Weights of a small contrastive audio-text model: encoder norm layernorm.
Rows from block 2 of the text encoder of a small contrastive audio-text model, named by matrix and row number. Rows with one number belong to one neuron. Each number is 128 + 32 x the weight over its row's rms, rounded and kept within 0 to 255. All counts start at 0.
After each neuron's rows are labels from the 100 texts, of 14848, where the neuron reaches its largest size: "tokens" is the input token at the peak. Only what is clearly more common there than usual is listed. The data: synthesized solo parts of chorales (CocoChorales). In brackets: how many of the 100.
# gate: MLP gate (text_encoder.blocks.2.mlp.gate.weight, 512x256), inputs 148-184
# fc1: MLP up (text_encoder.blocks.2.mlp.fc1.weight, 512x256), inputs 148-184
# fc2: MLP down (text_encoder.blocks.2.mlp.fc2.weight, 256x512, transposed), outputs 148-184

gate.177 [137  94 124 119 152 164 176 144 162 150  47  73  96 146  72 148 102 114 133  88 125 140 111 128 113 125 112 122 131 157 137 110 166 154 141  87 114]
fc1.177 [146 129 117 117 169  95 144 134 174 140 107 136  76 124 130 146  91 100 105 130 122 106  76 169  88 108 102 119 106 125 112 109 121 141 152 158 164]
fc2.177 [185 117  47 145 164 119 148 147 144 118 111 140 126 109 166 122 141  96  90 126 126 112  81 145 169 164 125 148  56 135 113 121 108 146 190 102 133]
tokens: "violin" (22)

gate.507 [104 130 149 104 150 123 148  67  85 118 145 142 106  93 135 151 149 167 151 164 139 113  75  91 143 103 142 127  76 170 133  99 120 127 160 142 153]
fc1.507 [128  91 160 149 105  85 128 169 174  87 130 142 124 108 116 129  82 111 128 165 170 106  91 173 114  96 154 116 148 159 138 171 116 174 135 104 109]
fc2.507 [192 143  81 173 136 116 186 136 159 134 142 130  59 163 138  97 101  62  73 138 136 157 111 112 154 130 121 175 145  86  94  70  89 137 125 110 101]
tokens: "c" (52); "a" (13); "c5" (7)

gate.124 [ 99  68 150 126 206 138  84 140 143 138 161 159 134 141 110 176 191 146 165 117 124 156 106 173 109 108 137 114  75 110 173 197 106  85  83 191 108]
fc1.124 [107 127  90  86 155 140 102 165 154 133  98  88 127  99  81 162 148 115  98 125 122 138 137 149 143  85 167 216 137 105  60 140 155 118 144 184  95]
fc2.124 [121 138 124 134 143 162  75 124 173 114  86 117 136 123  70 167 122 102 120 183 168 152 116 131 106 162 119 224 103 105 193 127 145 146 135 143 155]
tokens: "tuba" (25)

gate.53 [193 126 116 209 146  94 133 123 150 156 113 130 121 123 158  94  77 190 147 165 150 128 154 104 139  89 189 103 157  75 116 164 134 145  97 185 196]
fc1.53 [ 94 240 170 150 108 144 169  82 160 154 170  88 114  81 183 119 165 180  91  68 134 143 170 181 115 162 115 110 100 131 147 102 114 106 119 147 162]
fc2.53 [131 137 194 173  98 147 129 116 184 126  79 146 151  90 110 147 102 168 124 105  98 163 145 174 143 115  94 121  86 146 225 185 131  82 187  38 170]
tokens: "g3" (71)

gate.39 [138 213 103 158 151 142 121 107 119 117 147 101  78 147 112 161 131 107  97  59 137 148 158 140 107 171  89 132 137 142 161 112  83 162 136 130 129]
fc1.39 [121 164 141  93 127 148 191 147 112 140  98 139  94 170 161  94 126 117 157  92  84 139 134  82 116  98 117 190 126  85  73 148 148 158 142 138 133]
fc2.39 [130  62 119 160  78  98 109 149 166  99 126 159 121 114  58  97 109 122 203  80 137  85 128 125 148  47 138 123  75 124 144 182 118 192 109 135 107]
tokens: "#" (51); "<end>" (28)

gate.326 [208 134 165  99  87 134 152 133 155 113 137 130 151  50  68 167 145 100 128 143 120 129 117 126 126 144 170 107  97 179 158 140 186 145 121 116 170]
fc1.326 [141  98 125 114 117  77 181 116 142  95 162 144 107 119  57 117  93 143 168 125 129 114 121 146 105 167 127 132  94 151 146 114 122 120 128 143 137]
fc2.326 [120 132 120  70 148 143 113 140 138 187  57  88 168  76 115 128  94 146 109 207 115  95 113 158  52 134 110  78 137 147 119 168 156  98 148 124 176]
tokens: "3" (24); "bassoon" (16)

gate.162 [111 145  99 123 135 153  98 104 173 107 104 111 119 105 134 170 121 150 175  90 109 177  73 105  78 125 186 172 128 187 139 116 101 131 169 123  79]
fc1.162 [153 128  84 109 143 154  98 159  74 115 102  97 108  75 140 119 124 152 144 154 152  97 218 125 174  92  73 104 127 104  98 163 139  93  65 136 176]
fc2.162 [132 152 143 124 122 125 118 112 105 189 146 155 116  87 168 145 125 102 119 164 126 177 146 129 163 146 175 139 149 133 139 119  53 108 143  99 158]
tokens: "5" (53); "g" (23); "violin" (22)

gate.51 [ 80  78 141 116 129 143 138  91  58 134  74 135  92  87  81 136 127 110 134 129 169 162  74  63 117  75 175 128  96  88 107 122 161 159 143 116 195]
fc1.51 [147 100 200 188 162 135 147 133 123 119 164 144  91 113 112 171 139 126  91 183 123 106 156  83  83 122 125 219 103  68 107 156 141 101 119 157 177]
fc2.51 [199  80 134 201 162 154 130  62 119 110 125 152 125 140 139 135 111  64 121 227 126 208 159  90 136 127 146 148  74 122 138 115  80 204 156 116  93]
tokens: "3" (95)

gate.47 [145 114 116 151 169  98  85  91 114 183 131 172 169 161 137  98 128 119 115 114 127 143  83 111 165 202 133 104 145  94 155 142 127 101 105 112 129]
fc1.47 [100 171 149 112 116 140 142 132 158 104 154  92 123 117 108 138 133 123 178 149 143 136 145 120 102 142 137 177 124 150 138 161  94 137 145 108 160]
fc2.47 [160 105 111 119  98  88 215 107 159 156 101 102 176 130 150 168 171 163 130 111 155 120 160 157 159 164 114 125 163  85 134  97  59 143 144 133  64]
tokens: "trumpet" (100)

gate.346 [154  93 165 144 121  94  91 149 158 117  90 144 108 132 116 114 122 121 138  80 140 149 151 144 109 101 154 126 121 124 178 138 111 111 147 172 145]
fc1.346 [ 51 192 100 145 156 174 139 144 174 163 185  91 166 128  89 152  92 131  78 192  57 150 180 117 127 114  94 152 112 154 120 122 123 107 125 120  96]
fc2.346 [ 88 142 171 130 110 115 108 120 106 126 116 133 120  67 132 157 107 197 123 160 117 131 142 192 127 167 124 157 120 142 201 136  83  51 186  92 106]
tokens: ":" (29); "g3" (15); "b3" (13)

gate.486 [128 134 107 119 120 134 145 114 171 167 155 170 188  83  94 107 175 132 155 147 109 135 127 150 119  90 145 118  69 135 194 124 145 133 105 123 152]
fc1.486 [ 98 146 126 133 158 155 108 195 127 134 121 118 164 107 159  90 150  26 106 171  95 115 187 126 199 107 167 152 158 157  77  98 127 139 105 140 137]
fc2.486 [ 80 121 104 144 165 163 122 122 146 154 143  71 130  79  66 121 121  88 102 121  96 104 154  91 126 135 153 157 147 142  98 113 151 149  47 164 195]
tokens: ":" (51); "tuba" (32)

gate.2 [126 149  87 153 148 193  89 167 166 118  95  88 110 151 143  96 150 147 120 156 123  54  80 132 123 158 135 110 146 164 106 162 142 103 150 117  78]
fc1.2 [109 125 160 115 162 137  70 142 123  93 163 112  55 133 194 134 173 125  82 158  88 173 106 106 162 167 112 148 133 132 155 155  97 132 172 106 102]
fc2.2 [ 95 113 102 160  83  98 145 120 167 117 198 130  84 123 129 107 143 179 166  89 175 109 132 147  62 112 114 161 152 116  66 149 142 164 106 137 111]
tokens: "viola" (76); "d4" (13)

gate.146 [163 144 116 107  95  84 159 172 120 181  88 152 142 120 135 148 155 128 152 145  66  87 102 101 113  93 144 131 134 191 102 113 115 142 122 123  96]
fc1.146 [111 181 133 127  64 139  47  77 100 171 153 166 111 119 204  75 156 137 166  99 212 112 122 192  96  92  94  64 139 166 143  96 129 105 115 131 122]
fc2.146 [ 84 127 112 121 171 134 158 123 182 156 133 147  97  57 178 140  89 167 114 160 119 217 127 118 108 107 108 163 164 129 107  98 201 112 144 143 194]
tokens: "e3" (35); "cello" (18)

gate.441 [162 163 178 156 122  98 137 160 119 133 148 189 141 102 129 144 147 113 116 120 152  94 182 131 125 109 177 155 116 149  65 139  97 140 118 166 146]
fc1.441 [111 158 124 122 148 138 107 185 144 187 136 187 108  85 120 157 143 164  96 146 170 108 157 103 149 104 143 132 115 144  89  89 126 151 109 138 110]
fc2.441 [ 78 117 104 100 127 144 152 113 154 109 137 156 116  96 121 136 110 110  89 132 147 170 138 162  96 199  98 105  70 161 149 142 101  88 108 121 136]
tokens: ":" (30); "f4" (23); "a3" (20)

gate.180 [160 129 137 146 163 156 126 165 156 151 119 117 105 158  84  87 138 121  88  84  68  83 106 173  95 123 159 113 136 148 136 147 132 128 115 153 150]
fc1.180 [129 131 103 153 173 158 141 201 159 167  81  94 128 136 183  86 122 136  85 125   9 115 157 175 113 136  83 141 119 153 105 161 102 114 115 111  88]
fc2.180 [ 91 101  80 111 115 153 101 162 174 139 126 104 121 162  96 125 123  86 102 115 128 141 142 142  93 117 162  60 102 188 120  94 145 126 105 168 114]
tokens: "tuba" (40); "bass" (16)

gate.64 [194 103 147 158 146  98 191 142 164 153 113 142 120 111  96 109  93 140 103 153 130 147 108 124 132 114 106 116 163  96 175 107 112 104 121 158 144]
fc1.64 [115 146 123 126 104  83 191 148 187 121 123 110 169  72  95 156  94 140 152 137 120 164 160  83 126 131 120 125 191  67 105  97 104 113 133 145 133]
fc2.64 [149  73 128 140 145 115 197 120 158 109 120 128 139  84 139 123 145 179 115 122  99 106 112 113 103 130  69 202 162 134 134 158 162  59 164 173 184]
tokens: "3" (56); "c4" (17)

gate.402 [135  59 185 172 131 125 116 151 158 178 143 118  79 155 125 114 146 175 132 100 118 100 144 163 149 196 162  99  99 123 169 137 131 103  51 148 150]
fc1.402 [123 215  50 119 130 106 133  86  62  76 107 168 153 123 145 112  99  82 106 139 109 138 100 113 123  85 124 167 169 140 143 127 127 161 179 145 121]
fc2.402 [133 132 144 194 162 129 141  94 139 165 116  96 144 113 135 107 158 113 166 156 147 117  74  90 153 147 132 163 144 115 142 106 115 126 128 141 152]
tokens: "tuba" (43); "<end>" (22)

gate.457 [ 67 161 163 160 100 124 134  97 139 116  98 115 106 150  57 151  41 144 154  88 146 153 158 118 102 147 144 123 106 148 163 176  96  88 156  73 133]
fc1.457 [ 86 109 158 162 132 119 142  30 162 131  83 176 129 126  82 158 100 143 150 134 129 112 141 130 122 143 154  95 130 135 159 167 138 122 166 113  73]
fc2.457 [119 104 119 141 120  82 203 178 153  69  92  87 142 200 138 128 158 203 117 222 130 146 151 102 103 174  88 151 102 168  61 133  87 166 190  81 104]
tokens: "viola" (100)

gate.427 [127 129 113 163 153 113  79 105 107 133 140 144 152 156 125  88  60 100 128 127  80 128  52 168 127 105  78  91 126 107 138 114 155  97 142 168 112]
fc1.427 [155 115  94 154 140  83  98  96 126 161 121 136 143 140 148 102  95 125 129 101 107  84 107 162 138 179  95 107 137 118 131 117 164  97 144 163 107]
fc2.427 [128 135 126 167 164 172  19 189  80  96 154 137  85 114 114  89  99  58 156 154 102 138  69 112 100 102 149 112  92 155  94 130 192 116 115 122 177]
tokens: "trumpet" (100)

gate.91 [146 141 104 175 113 163  70 177 107 127  87 169 111 148 122  60  99 119 107 222  86  91 202 107 134 100 169 125 195  91 146 103 113  71 138 168 109]
fc1.91 [117 132 158  45  98 124 168 123 104 133 166 112 161  82 160 107 134 111  87 114  88 124 157 139 104  97 151 176 131 168 136 120  70 108 145 147 135]
fc2.91 [ 92 117 179 150 116 156 127 116 159 127  92 100 138  41  59 125 107 162 130 125  79 111 150 175 128 147 123 118 123 163 199 191 149  71 143  92 119]
tokens: "g3" (78)

gate.219 [ 60 206 119 177 157 154  74 153  95  92  94 120 146 124 159 148  66 154 135 112 126 191  90 106 175 143 149 164 149 131 137 188  92 162 103 161 141]
fc1.219 [ 90 161 183 164  80 151 154 129 153  57 157 202 101 103 198 138 140 112 154 124 106 110 115 100  83 159 103 154 179  68 144  94  91  83 106 102 112]
fc2.219 [141 116 163 187 151 162  76 127 113 126 121 118 142 112 134 115 159  83 106 158  92  95  57 103 147 132 169 159 139 107 148  65 117  70 129 176 106]
tokens: "3" (100)

gate.299 [130  97 166 131  64 119 108  95 159  88 101 140 146 101 189  60 101  82 130 130 149 156 105  66 150 139  55  99  86 159  91 140  83 103 170 108 103]
fc1.299 [137 153 174 118 120 133 110  85  93  73  89 110  97 163  88 178 158 157 110 147 150 136 109 160 153 128 159  89 130 114 128 109  90 127 158 115 113]
fc2.299 [120  78 125 125 117 144 132 183 152  84 118 150 123  93 134 137 122 205 107 206 116 176 190 167 101 124 115 135  95 123 110 102 115 172 133  91 112]
tokens: "viola" (79); "4" (18)

gate.363 [146 106 128 192 188 167 112 138 177 164 162 125 119 182 118 185 174 107 157 149  97 129 125  99 124  84 154 141  97 144  87 123 102 175 181 115 116]
fc1.363 [123  86  96 146 177  95 149 116 130 114 134 138  95 116 164  74 162 121 105 121 161 179 150 103 136  96  77  86 148 130 139 151  78 100 146  81  97]
fc2.363 [175  96  95  97 116 130 122  99 114 160 124 111 138 112 118 140  99  90 136 161 164 133 153 131  82 189  71 168 136 115 171 137  72 155 152 196 160]
tokens: "c" (20)

gate.112 [111 121 163  99 110  73 115 121 177  84  84 120  94 182 123 129  83 196 131 105  79 148 127 188 140 150 149  66  47 143 179 169 164 113 152 131 157]
fc1.112 [159 184  95 127 103 183 152 178  85 130 147 154 145 120 145 112 129 101  78 113 162  90 170  96 117 123 104 182 220 109  32  68 100 148  79 127 113]
fc2.112 [119 173 146 142 143 160 106 126 166 156 123  97 100  78  76 105 134 169 136 119 175 132 138  87 119 143 142 125 156 108 103 117 120 104  77 188 129]
tokens: "tuba" (7)

gate.106 [126  96  91 125 111 130  90 154 171 126  67 102 161  76 115 112 128 114 103 174 143 101 152 151 140 154 182 102 140 113 149 105 114 123 138 114 137]
fc1.106 [167 155 180 145  88 119 119  89 151 115 104  88 165 182 172 125  80  74 144 130 125 143 137 129 135 145 128 147  94  81 152 127 122 174 124 101 131]
fc2.106 [127  65  85 146  86 172  98 135 143 133 113 124 134 120 133 181 177 131 118 102  89 155  80 185 132 115 145  42 147 118  95 106  62 164 173 129  95]
tokens: "5" (56); "<end>" (28); "g" (7)

gate.58 [131 195 127 133 101  51 126 124 165  93 101 136  95 126  77 153 143  84 129 100 134 139 100  89 113 169 134 132 146 190 144 123  84 127 130  79  94]
fc1.58 [ 89 161 134 131  87 180 158  69 132  87  93  77 140 146  90 206 148 139 121 105 126 163 138  79 117 159 120 115 168 147  90 129 129  99 130 188  75]
fc2.58 [ 61  86  96 136 108 109 192 155 110 157 126  92 112 111 129 123 113 118  89 110 179 122  91  87  85 180 139 166  99 173 120 158 116  71 182  70 163]
tokens: "e3" (36); "a3" (22); "b3" (8); "d4" (7)

gate.394 [102 117 141 105 117 175 112 158 145 113 150  95 156  92  74 142  91  96 127 105 154 194 170 162 109 162 136 144  56 164 104 155  78  79 119 162 123]
fc1.394 [ 94 127 114  84 141 147  66 125 158 168 149 124 177 154 165  86 147 189 103 103 170 125 197  94 125 149 132 168 117 135 117 144 125  93  74 213 105]
fc2.394 [127 145 106 137 137 149 199 158  85 131 150 101 105 177 137 149 143 121 115 116 144  99 127 115 187 103 122 178 141 135 147 122 142 112 103 119 130]
tokens: "e3" (98)

gate.510 [107 168 138 185  93 174 111  52 135 151 105 174 138 130 149 179  98 160 127  96  95 181  84 155  77  81 118 148 121 129 101 180 110 109 116  91 144]
fc1.510 [ 69 126  74  76 100 150  96 200 114 135 139  99 196 111 179  91 167 110 169  88 146  85 163 159 126 121 161  72  99  85 186 152 162  98 199  95 173]
fc2.510 [153 151 132  82  98 160 146 119 113 139 143 122  78  79 154 142 102 112 108 122 113  96 142 163 117 150 102 134 182 120  73 122 105 165 110  69 129]
tokens: "#" (51)

gate.473 [116 156 168  99 113 146 155 163 127 145 145 133 119 113 159 111 157 164 125  67 123 122  64 148  83 142 111 128 177 163 123 137  75 110 102 101 139]
fc1.473 [125 166 125 104 118 145 185 188 159  85 137 104 135 125 165 129 117 171 115 177 119 110 126 157 104 116 105 155 120 153 143 169  86 124 146  95 100]
fc2.473 [ 68 165  54 163 164  99 185 111 119 135 110 122 119 133  91 141 153 148 152 161 155 131 117 138  91  89 134 130 147 115 117  65 169 106  75 151  90]
tokens: "c4" (41); "d4" (23); "g5" (7)

gate.440 [109  97 174 101 147 103  90  88 102  83 115 170 124 112 126 165  62  91 159 114 146 142  94 133 123 117 137 112 189 156 136 117  60  92 115 106  94]
fc1.440 [121 164 118  87 116 153  75 123  79 111 149  95 122 147 113 119 145 131 118 143 127  90 113 128 125 178  92  98 112  84  87 195  75 144 133 115  74]
fc2.440 [115 133 180 121 138 128 117 170 119  92 109 120  89 108  90 156 141 245 193 192  98  67 159 149  84 139 128 118 103 147 117  79 194 124 143  73 117]
tokens: "3" (68); "tuba" (14)

gate.361 [180 104 175 136 183 119  91 155 145 150 149 157 176  78 170 142 126 150 111 114 138  99 122 129 176 193 133 120 143 107  70  82 140 105 119 136 123]
fc1.361 [102 102  43 148 108 162 111 106  90  99  73  70 174 169  55  62  99 150 155  98  88 129 107 134  86 133 134 176  82 108 179  99 153 102 136 116 124]
fc2.361 [103 125 146 135 138 109  43 121  86 113 135 139 112 182 123 121 114  76  81 100 145 108  90 191 135 115 189  78 118 148 117 145  55 169 129 114 133]
tokens: "trumpet" (100)

gate.110 [ 82 127 142 149 171 178 127  74 123 132 135 164 150 119 194 108  85 116  87 135 103 108  95 122 153 117 141 152 126 102 138 115  82 117 163 154 199]
fc1.110 [114 152 177 132 162 193 159 130 105 132 111 130 150 104 158 148 117 110 123 135 111  90 111  93 131 138 125 145 208  81 132 122  81 100 182 155 128]
fc2.110 [ 93 133 156 146 135 199  71 161 150  50  95  82 166 134 101  86  72 103 109 116 103 140  76  91  80 111 202  93  65 135 185  96 138 164 125 108  97]
tokens: "3" (100)

gate.414 [ 91 167 119 154 119 134 128 149 162 137 127  91 104  93 146 161 116 182  76 127 137  76 110 120 181 165  94 132  91 102 142 113 125  93 146 163  86]
fc1.414 [135  82 144 141  97 155 128  86 104 153 136 134 178 149 113 131 145 119 215 126 113 122 133 135  76 124 113 155 177 178 117 133 141  95  67 152 155]
fc2.414 [209 109 138 172 150  93  82 145 138 144 158  86 105 141 132 105 142  37 202 186 184 174 118 118 139 127 135 116 135 101 132 133  76 112 140  90 127]
tokens: "c" (21)

gate.274 [171 166 125  79 127  98 146 146 127 107  91 141  93 190  93 174 109 158 102  77  81 113 167 148 106 109 163 146 106 165 186 149 115 141 152 151 120]
fc1.274 [163 144 115  77 133 119 128 134 112 104 110  98 116 152 134 148 166 194  71 153  81 183 191 114 104 185 192 179 142 108 147 126 136 169 114 139 117]
fc2.274 [ 83 148 115  65 142 116  93 172 135 138 101 120 149 116  95 109 169 149 103 101 109  79 141 121  94  87 120 153 132 141 125 134  89 100  65 161 107]
tokens: ":" (40); "tuba" (10)

gate.167 [175 149 139 158 157 201  83  92  96 130  79 105  48 156 105 144 128 138 152 119 125 126  62 132 107 101 181 103  96  81 163 170 123  99 135 128  86]
fc1.167 [205 173 174  88 113 128 142 146 175  99 121  50 127 112 179 138 131  81 138  97 118 189 139 112 136  77 112 115 112 136 178 138  87  72 143 101  83]
fc2.167 [ 63 174 113 167 115 131 144 193 130 151 142 137 167 150 107 117 146  73 108 119 153 159 169 146 163  92 103  84  89 142 142  76 185 163 100 101 124]
tokens: "g5" (30); ":" (30)

gate.192 [148 148 176  81 151 131  95 106 128 148 132  83 167  96 111 106  90 121 106  69 101 111 109 119 167 107 172 124 114 158  80 103 121 115 102 101 113]
fc1.192 [133 145 139 109 145 111 106  40 119  99 123 158 160 129 104 132 122  72 206 179 162 158  70 166 158 102 150 144 145 163 147 153 127  99  83  56 196]
fc2.192 [142 114 116 131 167 103 104 128 125 135 154 131 156 111 129 107 137 121 113  69 133 110 126 123 137 152  76 119 174 108 135 157  85 165 120 101 146]
tokens: "3" (61); "a4" (28)

gate.351 [182 113 158 182 104 104 110 133 111  85 164 125 136 183  89 155  87 133 178   0 174 175 122 156  90 145 228 163 108 160  64 111 119 144 114 133  81]
fc1.351 [169 135 181 174 108 142 129 131 141 107 130 142 145 129 138 134  91 113 135   1 180 173 102 105 178 148 173 169 117 154  93 165 112 110  94 138  37]
fc2.351 [128 122  76 105 111 122 145 118 133  88  83 143 120 135  99 166 111 162  80  68  96  99 155 121 100 131  88 121  93 116 132 115 110 125 153 152 159]
tokens: "5" (59); "g" (41)

gate.420 [117 133  97 120 178 132 129 193  84 103 113 157 129 123 112  63 130  70 185  79  63 131 115 169 156 159 160 125 169 147 114 146 161  89 150 145 122]
fc1.420 [121 126 103 107 172 136 145 201 114  90  92 152 127 113 117  42 127  83 184  87  80 132 100 137 147 160 148 122 146 153 135 153 166 105 148 109 116]
fc2.420 [ 61 100  68 122 170 103 163 100 155 115 116 114 132 202 116 166 156   0 138  78  81 171 124  74 143 155 168 105 128 116 150 143 225  82 139 180 126]
tokens: "violin" (8)

gate.504 [175 147  84 122 102 109 180 130 135 149 102 146 137 139  88 105 127 121 126 149 144 158 143 135 107  83 142  99 134 172 165 113  92 189 143 111 153]
fc1.504 [161 150 129 130 139 125  96 154 162 113 121 111 155 125 187 142 130 163 139 134 145 119 105 106 115 160 132 135 115 142  82 125 130 113 122 109 168]
fc2.504 [ 73 123 163 116 101 138  44 140 154  81  93 140 105 112 110 149 126 185 152 149 190 154 100 130 151 124 131 131 113 153  93 176 137 131 151 114  93]
tokens: "#" (35); "d" (34); "<end>" (26)

gate.171 [117 150 151 122 113 111 116 118 110 147 170 194 107 137 150 113 161 143 163 111 112 133 132 147 137 160 141  86  98  80 110 125 144 129 137 131 131]
fc1.171 [152 132 184 138 127 120 169 140 208 109 107  88 173 114 105 125  56 161  67 117  85 152 175 140  88 136 169 163 129  93 103 131  93 183  87 158  90]
fc2.171 [108 111 144 104 124 126 134 100 130  83 115 189  99 115 111  80 123 205  25  70 125 134 167 117 119 126 145 128  98 120 129 102 137 103 107 104 111]
tokens: "c" (68); "5" (30)

gate.175 [ 93 155 124  93  94  90  80  53 167 131  71 137 150 162  94 171 119  72 115 112 132 151 130 156 136 141  98 114  82 118  91 143 160 156 162 149 146]
fc1.175 [ 68 153 115 146 148 150  40 159 161 144 129 153 132 117 117 115 124 124 118 138 157 129 149 160 132 188 131 136  92 153 127 152 151 111 129 161 176]
fc2.175 [126 159 163 148 156 134 132 111 117 149 143 106 154 124  79  84 107 175 120 169 116 119 143 133 128 116 136 144  87 148 112 160 117 106 109  79  69]
tokens: "#" (46); "horn" (32); "tuba" (9)

gate.26 [134 138 111 100 129 199 146  92 123  95 136 171 128 132 134 133  99  37 130  98 102 122 101 170 118 125  99 131 196 190 111 113  31 154 143  46 154]
fc1.26 [106  87 148 139 157 117 127 130 175 130 138 117 116 146 128 149  84 128 119 139  86  44 137 139 198  98 109 121  89 172  98 132 193 105 117  94 141]
fc2.26 [134 148 122 143 118 119  93 136 149 119 119  73  94 166 172  61 123 169 156 110 128 131 140  91  79 133 194 152 173 136 126 113 168 102 154  84 106]
tokens: "e3" (95)

gate.129 [ 88 132  88 131 112 158  99  99 109 163 102 194 129 133 113 156  67  98 144  82 214 120  91 149 164 111 175  73 105 150  63 169 103 119 124 113 123]
fc1.129 [108 145 136 138 168 129 111 127 143 181 136 127 120 107 120 157 126 171 126 114 165  69  99 173 138 101 133 142 123  73 148  76 121 142 129 181 135]
fc2.129 [196 136 131 109 102 157 126 106 132 150 106 137 137 107 148 117 181 173 132 171 133 141  90 113 135  99 108 130 169 111  24 126  75 171 117  98  79]
tokens: "e3" (97)

gate.430 [109 145 173 102 131 133 116  91 155 130 166 111 103 128 112 112 112 176 105 169 136  96 134 135 140 130 125 131  66 150 106 109  22 196 189  88 113]
fc1.430 [125 134 166 112 145 130 120  91 140 134 138 111 115 129 117 105 118 180  80 160 153 110 124 147 124 137 102 125  58 152  96 101  32 178 195  58 120]
fc2.430 [ 88  84 124 132 120 151 185 168 113  60 125 106 130 123 116 127 113 208  66 226 144 155 138  95 136 152 113 115  77 142 145 122  43 150 140  60 113]
tokens: "viola" (100)

gate.237 [148 123 106  78 135 138 114 107 103 131 124 133 108 184 130 134 123  77 121 143  87 136 112 135 183 161 164 121  67  95 129 122  70 108 151  98 126]
fc1.237 [ 81 156 101 161 105 170 121  77 191 100 118 122 159  84  85 108 125 147 195  89 154 131 188 113 156 156  88  73  83 125 109 168 141  78 127 155 101]
fc2.237 [109 137 138 142 143 166 114 178 126 133 155  91 196 176 131  85  91 163 154 137  76 140 131 151 119  91 120 157 102 177  97  96 143  73 120  89 125]
tokens: "e3" (27)

gate.174 [ 58 114 105  95 164 124 111  80 167 115 149 177 144  83  96 136 157 147 146 182  88  86  81 164 135  97 106 154 138 191 123 156 153 151 129 124 108]
fc1.174 [149 135 121 144 125 158 132 167  79 172 101 106 160  93 116 143 122  86 136  64 201 144 123 101  97 120 160  88 113  95 131  59 120 112  83 121 191]
fc2.174 [137 101 145  92 151 163 157 108 105 130 170 106 109  94 176 129 178  96 111 141 138 157  85 166 157 144 105 124 130 106 117 119 136  45 123 129 126]
tokens: "#" (52)

gate.388 [ 84 179 138 138 162 160 104 127 144 147 152  97  89 142 101 106 137 158 159 119 132 182 177 124  95 139 145 120 131  94 122 191 127  68 108 107 162]
fc1.388 [150 116 174 109 149 125 135 157  96 103 143 122 101 166  65  89 138 136  98 106 106 159 147 151  92 115 163 117 113 109 146 172 150  98 113 129 150]
fc2.388 [142 184 128 150 175 133 158 154 101 128 136 114 122  90 185 103 150 126 162  48 112  93 112 137  81 140 139  99 127 143  92 178 112  80 149  73 115]
tokens: "c" (29)

gate.256 [135 176  84 120 127 112 107 144 119 132 124 122 114 149  72 137  75 107 165 158  97 131 179 116 138 162 157 189 166 156  85 112 103 153  84  71 114]
fc1.256 [142  87 154 116 108 140 138  67 158 111 145 148 155 116 197 105 155 122 125  98 168 144  72 142 141  76 104  84 103 120 127 135 164 127 170 156 155]
fc2.256 [168 162 139 171 169 127 136 110 117  94 122  98 146 151 117  98 124 165  74  57 149 116 116 192 129 123 119 100 166 118 142 112 229 178 129 145 141]
tokens: "c4" (50); "b3" (49)

gate.355 [121 108 102 101 157 187 162 142  81 177 126 200 101 109 115  95  94 162 158  98  76 180  74  72 143 148 168 127 114 150 115 194 175  83 123 112  95]
fc1.355 [172 128 144 151 134 146  65 123 192 112 151  49 126 144  87 143 180 140 110 113 141 109 114 162 150 143  51  83 139 120 142  60  95 163 138 167 179]
fc2.355 [194 122 102 131  76 145 137  96 162 171 141  96 107 112 128 160 117 217 127 148  90  82 141  94 183 133 115 149 102  88  99 116 101  94 129 156 144]
tokens: "trumpet" (38); "a5" (15); "4" (13); "3" (8)